From a checkpoint of a small contrastive image-text model.
Model: 12.1M parameters, 64-pixel images, encoder arch vit, encoder norm layernorm, encoder activation gelu, encoder patch size [8, 8], encoder layers 6, encoder width 384, text encoder width 128, text encoder layers 8, text encoder norm layernorm, text encoder moe top_k, text encoder num experts 16.
Training: muon at rate 0.0061, 6200 steps, batches of 256.
Data: trained on regions of photos with short descriptions (Visual Genome), 203450 training examples, 7.8 epochs.
Rows from block 4 of the text encoder of a small contrastive image-text model, named by matrix and row number. Rows with one number belong to one neuron. Each number is 500 + 50 x the weight over its row's rms, rounded and kept within 0 to 999. All counts start at 0. Numbers have three digits each.
After each neuron's rows are labels from the 100 texts, of 14848, where the neuron reaches its highest value: "tokens" is the input token at the peak. Only what is clearly more common there than usual is listed. The data: regions of photos with short descriptions (Visual Genome). In brackets: how many of the 100.
# fc1: MLP up (text_encoder.blocks.4.mlp.fc1.weight, 384x128), inputs 64-127
# fc2: MLP down (text_encoder.blocks.4.mlp.fc2.weight, 128x384, transposed), outputs 64-127

fc1.294:416575516518501507453502480490532508550537510501447510587456420547572566509500445455452451490507473492421527502514592541507446456527548523456495480478581454416519462468515530464429453449515405
fc2.294:451436461500536497525498435472486590614503459500657588490464464513447528510484520564447429553517566462464410517469438492440487524552516502517475502556529492533464457493420513502490473474555472
tokens: "bus" (65); "sign" (27)

fc1.355:492539565596566599466438563568515450608430562433507424485459569528496534440497426500441396538496504486519504489559503455536557482378424493555481471568456503465448547516484437590494531555431479
fc2.355:545516540537439464482433620590517524486423459459453448471491471496492525581477502521458465541517599539527533526517496504584514550459524542617529532534551511475521560443500508410494481474451518
tokens: "laptop" (70); "plate" (21); "plates" (7)

fc1.74:539496486550449537397547586499598434460526421542448440508412471510423507477501454472487490540531536510506567528534501519483529499417457508555485519485578487525504385458474491579451593449438412
fc2.74:465431530547492451563509432456529427518488544487520519481549533477418584497538615483591529513528454440565495503556462398522571434468498463553566569590536425573554460490429459543458600445566451
tokens: "dog" (100)

fc1.192:547535446539651457500555609469516447558516415506481497524457398527505531534425495515437511379528481601457546537563488461484458483493415433421515562511621381530428494485589488498483488509485520
fc2.192:511483551522480509474486476529403575421557533477584452527503528535462480457583569468455557466465484545540510455500538539499596533622502457521484471464482565590588434579485414548432476433493499
tokens: "of" (48); "near" (19); "." (14); "in" (10)

fc1.245:514560512525467488561512447537489521472522521485501574468596495476511469491480427478469484513553512485468486459506435483446529502514585473554536501547463521420441415479429443498440439471506514
fc2.245:470482502502505484529466560463486522548492464518479489481590555515488425514502565373563530444485601497444546555458529505466507505450532509468549538533539512435544532447440446452550445398469531
tokens: "tie" (26); "suit" (21); "curtains" (15); "jacket" (13)

fc1.241:495487518579419488551448535557540596573422499505418460513553484481511441479512565536492495475513496496496574511544424473483543510448374511513470553443513532470509510454447545471501442484501527
fc2.241:485574449599444482566543465505516606513502529537560506529558555433445504503442498577476558481588514500481494557472543522476521535587449500445517615443476527441511504486429539435494507554648493
tokens: "jeans" (60); "pants" (37)

fc1.63:459502522579452552502460593405463536587501468485521480516575547517405471481516478513574491583529578473558548487519487402516458476448513530505550520455497501461456508405463534496344531453449494
fc2.63:547553473582567426514568524498467463524540499519469610406513493431415553492539531543534556559469497520510387427459490463562553494517496513503517594455548466493461493455363523535440579551556403
tokens: "dog" (75); "dog's" (8)

fc1.281:629442450480459516572547497586548556595602416436405550562539460512580485512445497484464512406500565536421474439584450501421597528532453520521462471512464388479499511572514465497395396492404511
fc2.281:486552465430502454442451503481495550417555494505414460451531526476576486517518423523528510504564479429576439518532571481468476508514577539465416487522508517493527613535509553554567495529518455
tokens: "of" (100)

fc1.257:561580465450449530409539530524509476547518519463545518517524473459454558545477502526535514514449471519539503489581430418521450476520431529632497498415478501480517432430475531469464425491484469
fc2.257:486565468489479536530470400511483462462557463512591616440509471462512652443477552447438459512474558472441431515490523494487590495516584503526447459495387506441512421582583498533516564527492527
tokens: "bus" (28); "plaid" (15); "trees" (13); "balcony" (8)

fc1.110:473548556479500581455497471524573556552444430417415471496443493459449520347548476507585531501552438519461532528523578573480477501525452531470587459445397476494481539465460550554458464517439502
fc2.110:490442516472481534518495541551455544469524520486517456410512496420459451415485528468552569399552513485479451497563480524541480482629480453504431450580432557459427521456616497468500488510497464
tokens: "rocks" (31); "path" (22); "forest" (11); "hay" (10)

fc1.328:415470486414488473452478493454489465558503487496463528526460457597519521464539471495396451492564476504471537535440483487540580474500548604379472487448602431484429580587495417503494484518487482
fc2.328:420446522477438495482513483478457543504462512478471474439602496563529568537535508623479540510558530590531517509464486532547470552532533559463428470475595488543539516473452543458520520529539504
tokens: "." (84); "large" (9); "dog" (7)

fc1.317:592545445477493542536446491514492494527446490446445505529544569504546514574403532479502555483430547461551431467629420490465472490523486557525518479424464586417475514558448545498534490460477409
fc2.317:531459554448482326527449428507487592491534468470494524474493512496423507527511500543455510514588480417470502494543489509477483570476635514522589488508529495485459442536452473563491587493444484
tokens: "bus" (86); "train" (14)

fc1.164:428471495519611467506423470514513525539503431578433441411565451520573478571568460548550501586438560463480406482554537390507474517474506441524453515494543524458474545534512460419441515485471536
fc2.164:468416448486530428458443431545539475480500563613484452458565437518526483503516541499561425557529523480426532499516602483576492476567430433484535492497452456556588526460475444538445537448452516
tokens: "head" (89); "face" (11)

fc1.215:535534479534598482592531595527463593486572449534549515475543505438522441523498446525538577397516530465478420452501502429583527454442477425560533432492430511482575468483533483460476458474387572
fc2.215:527533489459451516476507439585471631518506486545616481502514484563522524609466399605567534457489468493533562514525476509546495448456426510457583455490553614497480471495531475467501455579472565
tokens: "man" (89)

fc1.152:511576504517470468544406510505506497460487466459435530481554525413556579524455468480485451511493432489502434512391539485393489468435497539452419542556492416488549445532574436512488533453547546
fc2.152:556427485498500439453508497493439476516472482569473431557528502517568545526556516494476618453540511405534472544478484460589426538432630461508547578502592508483573463569394590530575457503475460
tokens: "tie" (27); "woman's" (23); "backpack" (15); "clothing" (10)

fc1.92:543510501484585512488441504505533530447549549366481485462520520550433509514470403462490465529454577508501468404421490474501497541481491479504529533459548525615476473583593432389558488555496473
fc2.92:467455412536584472499500554537485570475475495522543601503479414510473500465501581407500463592519585564476498540581552583482457497540509496610547539480487566524535557398449516488510475505555550
tokens: "sitting" (80); "parked" (8); "rider" (7)

fc1.359:535554606481574546441453396396529567506508444517474551527580475494486515530437551555526484491520587479516574490545456497437452496353508445506536475462506462589532654590544478519444482464408391
fc2.359:546528464419432455540523486464558490568499528553533512531552468534536481480454531622481499506556497418524468529521597556524536444503591434550496535470485585532500614540444410520540517442452476
tokens: "the" (82); "a" (13)

fc1.20:488436510534488567451487470532506486539414539445461511438565521517523410631582469573533458509420412410464598473462442476473467505537575439552473492592490499540448544466456539561380526534534452
fc2.20:557548541528404486481451521475522495432515531596541478496435506516523441515533498595380506458529499508479511534513494556520548530544463407462438533503527494559433531442547395590359516570457532
tokens: "two" (97)

fc1.112:519538579521531453620448457526569536493484454428419541506536467514466502460463486451501426535499580483495489429491494472512484548495498523540509545474478456528486562482508428409394558417451533
fc2.112:495525513496559466475489552561480580545466561420558473470546486536528502460402513433546617544504517400521549455501477550515582608546498463544466515517487553488572560522446531523547523433435454
tokens: "stop" (38); "tomato" (25); "shoes" (16)

fc1.56:508516519552521547453553447477474473424453618470503491450536465376543448542428478597440413469516572475493532522383476525502486389497533489396567537428564503477533446505576591496506551507469385
fc2.56:503484401463493460542423455559558526603504522490509502503625374482412495499405452464429494510489541502454459507482446477402564457596486495530512561494568499487478525613589518577499565532483499
tokens: "the" (97)

fc1.383:447488516455524536453593522502576453539440527426461472485491410489575570517439385546575555502508496470508388492430479476546508491476499526560617435485498450521533483501502427459428518561476537
fc2.383:462470474579463498497599458522434360509480527486536501484551432447521591519487471463526470496534532481482508472479469511457436527355569479473503448487519520524620578458443494507483489535548599
tokens: "riding" (61); "person" (23); "bus" (10)

fc1.365:658562460483547500496390523581503513451552546513521489445564495574439483487565517518436581419462460414524435447551468523536515592471492543500410494447499423442498503557464488531479505432514457
fc2.365:541495485453467454544527528574435525412529408476557545511515421462488545522496623527619521517567465435559475438485489582503582557510511451583532456418492526536462520477450504469543529565522526
tokens: "court" (32); "bun" (14); "hotdog" (8)

fc1.221:460652521608507486536523475505580579378522480472456547410500552496506486581526499480515497529491496478441562437414509484478471556467534462530456594449558471422423564455441477560509570522430524
fc2.221:471530521592570511515470385540572564561414502581480533446419480537488484445463536559480463607491533503580555465480500540560530423536431520407524543504537522552412554538431480552455472461376518
tokens: "stop" (31); "fried" (15); "tomato" (14); "pepperoni" (11)

fc1.167:500455547482556510407516513499458460559516480489464476504574465537588379591391603568478529539450446467448415426507495489447436471487543577566497415595540518512568508426454562456533437549495510
fc2.167:637463455452553592520478517414482393499430492483454527461515530538526535497506546518461463397493487494502464509532638484499467553427429576520474505548558488556529581498419466490522502480469515
tokens: "and" (72); "big" (11); "mountain" (10)

fc1.368:502516527545492539537501512486489420579409526532469424569507500557427474531471584503470485520552512508574484413411504419531489517429506449499325479551474520503485489527487466504578560527502498
fc2.368:487489531445538477432657475511438528560546404538519487508443530490530573477489595461493490515492526552527437493490535480470521470478512549494445493498485522597578497449535450551485516479486536
tokens: "on" (57); "wet" (21); "waves" (9)

fc1.145:531596458514496537512497588468441502443516489495489484420495474553447462464535568458511545463481438563468495511470364486518482520545485577480531434478520466557406477479478484530399505415582493
fc2.145:556588508447541463528514513487356477521514492542610568425498503531494603464536561487475503485513461508573422500444425472499528505541554509549539558505584447524501466440478511457365455496541531
tokens: "cat" (90); "cat's" (9)

fc1.358:414487545489536565502460485517513508452516535469487541460523575474534405465515441576386531515486480551484431513523529517476575434554438476483498559553530479499433520424433423483555511582466449
fc2.358:484532551492531513472439572531515521369438441495503444542463523528512524464551613572518555497554542578555364503471540599541479399501390503556501498527440496507463546495445414574521454564552500
tokens: "rocks" (33); "tree" (30); "pine" (13); "branches" (12)

fc1.216:493469471532500493476430539440554449581398430471519434543418477521485482527505512477527496480492490419478527460537562425448534474351548573585478386453484423518476401553425535604545471439517632
fc2.216:480553439403554481484482534535490536580532587468491521484445526459627510634499537566572497474555532515483610504505478544557538457416469502418519463536528380497496490440517482441510401433569440
tokens: "plate" (46); "spoon" (24); "soup" (16)

fc1.348:492510625520610475442489520472503526484514448466471560483528483416453555508477480508434419575455451346567485449534502455464481528482571527489456572477456481553442550537536598490460460386539626
fc2.348:581454502549506505583487428515437467472480575555569553553606553453500637512413549439442465507529466452471526508541617509544519518581511508442548435562508533430448496452516449442546447603573500
tokens: "child" (26); "trash" (22); "carpet" (16); "rug" (16)

fc1.22:546452492619510469437530474503579393417442470593517450507481498494601366491438548473461542403474517569430515445509557558482539506457462451469533502473565467462387498497496530514546444552528508
fc2.22:395516547524562531489519421486465394470463490544513616475501479506501579518511509453589472504444581517491517500520515485467493406606472537437461513508572546535539396554462508463538411474425486
tokens: "tv" (22); "television" (21); "refrigerator" (13); "room" (13)

fc1.230:557464528506451480442521496549504492519470481457515479488445433586573510454532476553538502473421479311424484450527445470518536599435525573479566450465565430493470479381550588480551528520525532
fc2.230:506500541535484449559492501564510457492503460507486518514419531512549606546499539520475534391468453450535493562483515449557597578503590509563446495384457466439554523423503563502490509552534534
tokens: "dog" (38); "food" (36); "sandwich" (17)

fc1.188:473502430420514478500445457460418518508439484513483453470539503538479480567540468518490463528568489457428616523493457463552520505478550493547415506454455393506462542457582321504575510522532469
fc2.188:531537489548533366491496500623540482464478520493506515480514591472566578534470577620493503539444528518457420502493457512577553456524499435596527422498524482403474567598487462542454551444500458
tokens: "dog" (38); "banana" (31); "hydrant" (13); "dogs" (11)

fc1.237:435515451494484597546376551566558523447574537504457632439442515472549467455487483477419446546469561504520535547424555388489522506427469498522513538422608455462487512539531487442555481454439560
fc2.237:410459442361497596560502513521508467508512508613441512454538432478505466457537458508539395448481494472459473515492462586493508514481518411530579497469607532479593499500513484508501571496450478
tokens: "ear" (38); "ears" (22); "nose" (19); "mane" (18)

fc1.310:528523482559507530487503428461440472545495489485510452539498520469483456439538471492514496490533592664497498531504426506490502495546498477548550551469506414392482547495501556513364491489525361
fc2.310:401422479517397581465528439533552553485500572418479527446401495537563525531525479434493486542579469447492472579520555555478421532562482414477559547462376429532435478467536448429489460437541500
tokens: "head" (32); "bottle" (31); "bottles" (14); "face" (13)

fc1.120:471513475608536421536515514517507550584489487461386578480475493397499510607557550463461575476483475392509478466456454434502516522407526390571551429493549419418577479600509443504494439451590460
fc2.120:453530498426524438492512465527618474445473475514557468515522509516530517434532508465459447432518471474550555540400520506478622507475534447399571482540532387453475522490481471537492510466512518
tokens: "hot" (43); "hotdog" (15); "apples" (8)

fc1.127:464433600513582421493488509541415492475474490445468549448430450521495498567476485427430444489534504546455620476527589486469517438502415399500489528469568500521514507533430595495486479479409417
fc2.127:486540518447500375554491539472489495423577507480504532533559568465417524428498586494465473533487485499452469530456529645519333547533590458506546504509577512472518565518487586507522514479506455
tokens: "bike" (42); "bicycle" (28); "bicycles" (7); "stroller" (7)

fc1.262:426511605615473477512494555575500456492491572478479422356597610494580480511537538448502451470438398556488524497621452463511556466415553503471466488513490450484486433501478586465524504476460449
fc2.262:490501553543550530487451467516644494419525500565478518406487488524603500447530491493484512367390512585490574452558516503384517518464618402510512516517478463540517467481560622446566522472477504
tokens: "laptop" (43); "monitor" (24); "screen" (13); "tv" (12)

fc1.147:544523578413570450477525471520476525463478515546498473506516568540511443482424598506426418485436452610464458476487405538473480535485501431451510523509489482536458502476525499571477471517403481
fc2.147:478478464477414517497523380484495454528479527544501575545557493501555540469600529453545479528544559537620517476544556541479484460520442525481408458556554580454501520428465495496524487541437473
tokens: "head" (35); "refrigerator" (29); "pillows" (14)

fc1.197:507577479506484526462388533528457456505500519396459477498544505472498427576474518531511532527490560450499566417496491455479536556459529530583590451447440456513530486496542484421505582549542478
fc2.197:394525410519422519572475419526544479545520494482528415518472480538466465552537491548386529483539497467552518430539521552533431516431546512515572475548472570455537530558506518593578542519556528
tokens: "umbrella" (85); "tent" (13)

fc1.79:489467539602482430445494462501498617543518556469550379448436493481497427403443465516473534576554471507523458457446505492448597486404537509507506446572445492509528521508482508506514405455572530
fc2.79:565452461528522504563496499482507516535506539550505465522447445572471462453436580474527439550476459484500573472482501514571523397589477536474534515462507549490529408458578508462490508486423506
tokens: "tire" (51); "wheel" (47)

fc1.268:502499564500490557464462538552553417463476408443518479502518526500482549510514570483435451547477558527510491415512486427456479441471523523520523605518505569460536467594545498628462561594558572
fc2.268:401461545483446540498591490497509507456483469641589474440428419514409588531575551458498531500531507561541507539602506528498515532545554509528489428507497542514513497550507519516547484615465556
tokens: "on" (33); "boy" (19); "through" (15); "." (12)

fc1.208:440527511499558475508521496476497501539471565432471469493459434528552553480414447582514486538551508539494490454475536535429497417464451506541521464498481388481496515544486508441447595480568378
fc2.208:499303611521528437488529532469466484497487554485537505543399456455574470634510494509497549504559414477502482515475504539518559478419436477537500520523505494484514593522504579417557563476546534
tokens: "bus" (39); "vehicle" (31); "truck" (30)

fc1.240:550573441462573504504500519507554467561582534480401480534517486492532556419446463495436537465497582493486538404458477442430456545548510550510464496491482389531520537488519501517517531455417509
fc2.240:494527487513519408553420527417438539535557606501460492466459509495438496392493443541435515544502552436557476492481514549535487468558504517516541475522508526446485439455487531664563471525483489
tokens: "of" (64); "round" (35)

fc1.50:599497510510449517535486555441417463531535527515543588435506542504430450513497428493501522521459499494542469484511436433489526437512567538428520548456432393543437475503560448533374557467577487
fc2.50:599527502516542568495385531471462506578497528526514496423476433505463532432513442475569488456491541481525459517547375484410550475578483490485575501506544452496421429497472622495554584440477555
tokens: "cat" (70); "mouse" (26)

fc1.27:528520467548581416613391539571436471503545432500536509473513489525501479500514472476532505467487472476538540521478451443463492563460395464532459484523475555457420439456484457486370501549538548
fc2.27:500543512502491496529488488462556505450533512522524484485540487415456589504536489497525457526569506480537469551554491553496545530631540577397498551513584633504499534537576545539463419537495517
tokens: "man" (25); "flying" (17); "cup" (13); "blonde" (10)

fc1.203:522511514564607461474445470481568529519578558450385577504345402463444489516446601474551465468522537525495475555518547500521431486490506563417475465466568483543521531580490465375392497444490483
fc2.203:444416482597512483535490562498592445585517569540465538457482496536446584436502523566513568519445500526492475514542533538567530491473384458617447524465568429570479479408521536409499477458469503
tokens: "the" (20); "of" (15); "ears" (12); "taking" (12)

fc1.94:505466419530544410454553490403518528537476431452450470477478543561587466443471459402515546468526507527473456475534490475420552586477464452578460561504517474540473487410501510526397416573496512
fc2.94:501520479454562514443445499569460522546545448602459541427443551488496517443549503405530505434471520480405515500554480551497465501649492484518473431498482577542579455438527390494534522649513506
tokens: "of" (13); "at" (10); "glasses" (9); "plaid" (9)

fc1.61:490514551459450525571498526478436513438400436457492524515485540407523481560544453571551431589508459442399460481499462523468533418513458512471557537494506560545474479598521426438434451547483499
fc2.61:506540531544392413564461443516402462589559498556548571495481616525508553549464419485481542486479518506524516542570517429465554525514499521509496433514539458483495515579499523404518501563564536
tokens: "dog" (30); "logo" (20); "two" (20)

fc1.336:577406561489480472521560516540467604540600519490497510469498513529622522516504437504590492476607530480554478521470516431548414446462526481449505531484404463459518499396522384447437536503489428
fc2.336:408509454478422546515614447485513568485540492549614523460459483433432590538469454557539481462437490619521491516587566514502556594506477549484534461495500582569503508504541502497486476567570533
tokens: "man" (64); "person" (31)

fc1.211:563535453467493492483486495505499495448479506472562435565599452540492466531565503463495526496487407527495545439499398530505489518415511511541461545530489495586431491537532523574392477468320457
fc2.211:516444482390457526567414592548549528425520637566559451499497463404502527553520586491441596539468577530494484428508480516521588541528493527456470607474454558543546488466475564579458551556534490
tokens: "snow" (70); "flag" (22)

fc1.58:547489544441432506523601469453494510502463529492518512512594521560530377487465518485463568425474446466544499460432486441451545407504581589425501513603470556444467531537555476546509445472459530
fc2.58:481449513459399469544563478462514564519560592582501548464471499552487527573449417578449524421528458562593466504472582488589464552537480436518481398498573469498515535522618545533490531474477510
tokens: "person" (91)

fc1.252:535474516552527499599560470554443515452546511453446503486538535483506460424459480480512421507537465520419552448537491472519427552465420424552516482552440526510471525496540452432434454468580469
fc2.252:364609483526393479483479447479498553502525539596498553517498578532534561485606507497500485455502526449576540561481566505529458462512431486562457458423424579453489551545585542531514534506546581
tokens: "sidewalk" (19); "person" (12); "skateboard" (9); "bags" (8)

fc1.41:495542541488566446588434566530526478434493495497505511531519477511575432538505512457468419510462516417441522577579521440570465528491525539645470456401460483432471553512509548441440527421370503
fc2.41:499430442528466468580441444570500432624472560587497489560465499537490502523564496513499443444557537497470593464535487462518541536509480494559595470542540470463571515461539504436485515538476493
tokens: "hat" (66); "cap" (18); "head" (16)

fc1.37:536549443530501449430346399435464493551462570503480478568526428554505463563462550438531472454476499566521546535497518505506453420427626550479494557475550507550455498493497515566433468521516445
fc2.37:495481548534591563507588508517495570404397454490538472489599442457504453461435562459484552558518523449592458582524429607505509496470527545517523511589516518503452453501408529572603561413446565
tokens: "." (65); "on" (9)

fc1.140:588541459481508538492441504514486483546520495476510453449463521548507501451538483579602485468560417482371505462452535519473421549448535448460512512484513337496545522443524488461494532534475494
fc2.140:465454501479573423452475441506550558576496494534482552542489552479462521500478535596435564505542548516424514514471477490471594516427469459563439499468508551483490551464479456607489450459619537
tokens: "dog" (38); "decker" (30); "american" (11); "dogs" (11)

fc1.175:509533502545505506534549456572402564367496465473478486426471473544565504495486496479407476587497498495497533413456505484521440555415434566529523538543483547491544499450451449438480554399509494
fc2.175:529488447385464478490524560499539488469509541598573515533461394586485384397417545501553529493543516529535604428601448474539494475423476617599583593461568537508481556467488436512539447475475589
tokens: "glass" (100)

fc1.97:475542490594523613547483520404546543656545469530486474488477427445466431484487528467488434540571473539525546473405496430439438483462499526591491520431456527519479445426484455451506611448547435
fc2.97:437528513452559483508448535425483483480537433511560490510463569455430474447477590421525561508495449494535592534528489532551448543537529531526644529535416357540540549456496518558552464495516439
tokens: "dog" (75); "hydrant" (23)

fc1.103:458468544516484427449492542583561534484451558537532462511479509554461526478484502460484536483578532491538398457423442531558644492490547559461550483497441390432523527515494541507518413524572458
fc2.103:585427518562494502579491450468428548556541542477527491507454432555475527439470586506622432543426414477537517549529480531467441438561478502465507507478500585476580468519510524490490494528471489
tokens: "tire" (50); "wheel" (48)

fc1.251:572591548509477554421538486497520544512489474528417499457444504510441609566513506442533444532384525444512471495488581491498559483516527496519474509492514433514514445489519539481588460487523569
fc2.251:352502535518479528575553475491500485476464481521527528486540446499547524565549493480470539544523437430524423592460465549503524565555563407442537467520455544541556409565478483473620525573621469
tokens: "bread" (25); "on" (15); "vegetable" (13); "top" (9)

fc1.254:549444610519503540492558457563472494529518430488377567540478490505469484469529497549570439513491498446548537495467453547412526487535475468523504536503409434495539495475471567512468464467437498
fc2.254:483497508552405544503428464486502496500478545482535504527554446504596499454559456537480578431510538509461491483482500570477437466532459471590527642498511486595515466506408489477469457517638467
tokens: "and" (100)

fc1.118:565494564527506485462503484338452480537431559484448505532460477591477548434340564495530513608515523533454460470472499507563550470469559447436458503590504476508443434525477540467558526528521520
fc2.118:535397473451435476597554485553539513395456578548499513547515563532437564550566555563510534491530502464502519531520504536605494531477507441462494445491481531531545498470584520496566516558575578
tokens: "bread" (19); "donuts" (17); "head" (14); "doughnut" (10)

fc1.292:484439494473468565462422499557532577445414529488521518451474527575510404518572447576401595532519444535477409519523507462462474500428441539536438561517512508487481512545549519447479469511456479
fc2.292:541464432489546552512502596531557430455467497541595429498523512548530478443567540463549595586472480445505521539496513529501535452503531469464455481522447541507486574441552496514545547498526525
tokens: "sitting" (95)

fc1.239:533494557465570510599495562522407549506459534460453568458463477539502580553504545423501540534470504509548547532418462384479467509525520467498478540469522457486482526435386454492512508507454541
fc2.239:447441472460550550523523463491579476473565408522476454581535558458503534541453543429503584495511382542512408471537422578525503465491541532450540512604495526507546522553495558542457472472534438
tokens: "tree" (32); "broccoli" (15); "mane" (12); "stuffed" (7)

fc1.139:530579435532374529511441445476584529455605524429539503470458507465475606578459542525507463557532520512453572449447433500531537518510472519477546547515449421431499561429499441411493504474459490
fc2.139:506606497490459478548456438426642474525442580536447527514474527466494476465509543448441470509445486538545590571378508543522584531430552472516588443488535571447448460401480456498459522515507480
tokens: "stop" (39); "dog" (38); "dogs" (10); "letter" (7)

fc1.105:507442534504526535554607475488423483512547573483517520579486575465516317573489421508485588470481516597454505447477518450452496448525596546470612448445482477431445487521556492444472445481475538
fc2.105:432454520499514487534551500487535517540591536475428513386483545537543493538511407549446483477524410467484455480451444475518497502633549527473607485483526489555458465460598542415496557474496546
tokens: "people" (95)

fc1.70:505516559513523511564503530507481495642561480460550493557429495482488460492455511425512441452511503461476576492486529453487516405436441495451535511476575443471589522548445488429467454423414436
fc2.70:476565521534483421476556426446600490470548572467530628431517495478545519427490472497437520437543454573575455461466521469468503451556478530493570542553477625458453482492511521486543494448405545
tokens: "of" (58); "whiskers" (13); "under" (11); "spot" (7)

fc1.1:522365399526465525437425486547575553522512489531411514499540535415484443510503561567467490502505574426484438493446527464449570426502520482436550533515571492550504548456510551477499547438465555
fc2.1:496482461527478472524663500543532573458528460527608567560496324471492510530481450515430523495480520439508397524468478444451499487614495531423413539441531529592525454567423409510578537475476476
tokens: "the" (100)

fc1.323:512457451575469595485519569453459530466519511524478447458622497482526484493491444521547447421508466524483502461443487448503418454427546526564543517495545466493536538468470473608492473547541548
fc2.323:485527460465531425533489498427536445502527482465481586608479471468511472520464567461574393550472530430556487550565498526466484542556485461498458466563589534538582559520506500490538506468485481
tokens: "riding" (38); "with" (28); "a" (22)

fc1.55:506537486451512487445519568464443494480537456522496489459624441421548487508460463499413463542440495483519437525432512520513473554501504507556426552547478514520416494443463565520414496436525592
fc2.55:430510455492506608473546496598466554520495553544606542514500462576506477453494604477464517491397483538470409480505515514579495554539508493457581511543588484528442545433411423478496528444537457
tokens: "head" (23); "cat" (17); "face" (11); "cat's" (10)

fc1.176:510522551429538361461512478524474524452426437501466530557506507525461451481509512520561539492468604559438468482477479551493434556416562614555480554538480474531469455399515443471483590476464530
fc2.176:460444548482531493442523410537508574565436489524449553493452409428514484509534489518516592473429535478482457489548530480476528460511543473524494539522518571563522448459528573503555550533461558
tokens: "windows" (45); "building" (23); "head" (13)

fc1.345:533573502475546567444469446459475483501480468551448538488574633483586471563389465528509395540424505487439535488428476398473554561514510524452536550442501500555455553564483499422526517510430452
fc2.345:559493411480580543396476553414535528490517459479481516579583576490566440476534488482500463478429459503515490547496641454484521499511534543447561451480443551537519533485469423455488483504616468
tokens: "the" (26); "wing" (22); "airplane" (16); "jet" (9)

fc1.45:517430475504511523478546456507592523588586554413505480470488513485454417564388366524578435433512498489516445449382527452499484535478610488466512479511570502501507511482508491502564509439557556
fc2.45:640451498513522448495516464487479521537454509571485602476445494521428428543506451516532447475559537443543419461480499460474444529487577436519612469516508530553545602542483434502560511502551529
tokens: "person" (63); "snowboard" (20); "snowboarding" (9)

fc1.100:679381364568506520456456482599497519515527460509473463596500513497543471436440525459495519547498488461497463453500537504512503529454508430486579465411406512505524563594549492511519476385455509
fc2.100:535365393472585533501481461636419508488503547492490501586524482458487533448471519542543485507513438558492461533546576549457488496414496491468559449498416507514458463387482532488545571520517505
tokens: "purple" (86)

fc1.372:487552551425461458547614581498452440444440451499478488479535514545532479492480378577439513506469505490498538417500537507441441387447590569512536502416514612509520545447488462535483468442500493
fc2.372:453392471487488472564557543515527491520601593508514524462479522576502494508514581515554503581458443466503552507489452483468467494453695572444550443491557526470559525528468525517546462552422539
tokens: "people" (56); "bikes" (13); "carriage" (9)

fc1.312:519490439534431503544509555599450510525492479479390537467485592550561457471513500497529536513503518578471564394431475505421434557562500429497405428580374453401504539572518473446498464525517539
fc2.312:446540439542552535450452493510540466469492467456482441549493547518510477475584507505633610440504468527460477461589487478405521478561516533544478498487542607533537543489414492518549541546438675
tokens: "and" (27); "catcher" (22); "uniform" (21); "white" (8)

fc1.31:413586543475488458516465442484584480506444481442489530463453519483534459495454584575491449633475428477514452456517462492516499527511512433633503520501488559529531500441521537463452521381423508
fc2.31:518518490388466518442432474440503472553612607487571505433472501541484560512487505509411533521445480480546499489520425475519515505501530439521482448449562487473607510510501541419577383498475445
tokens: "head" (53); "cloud" (17); "skies" (10)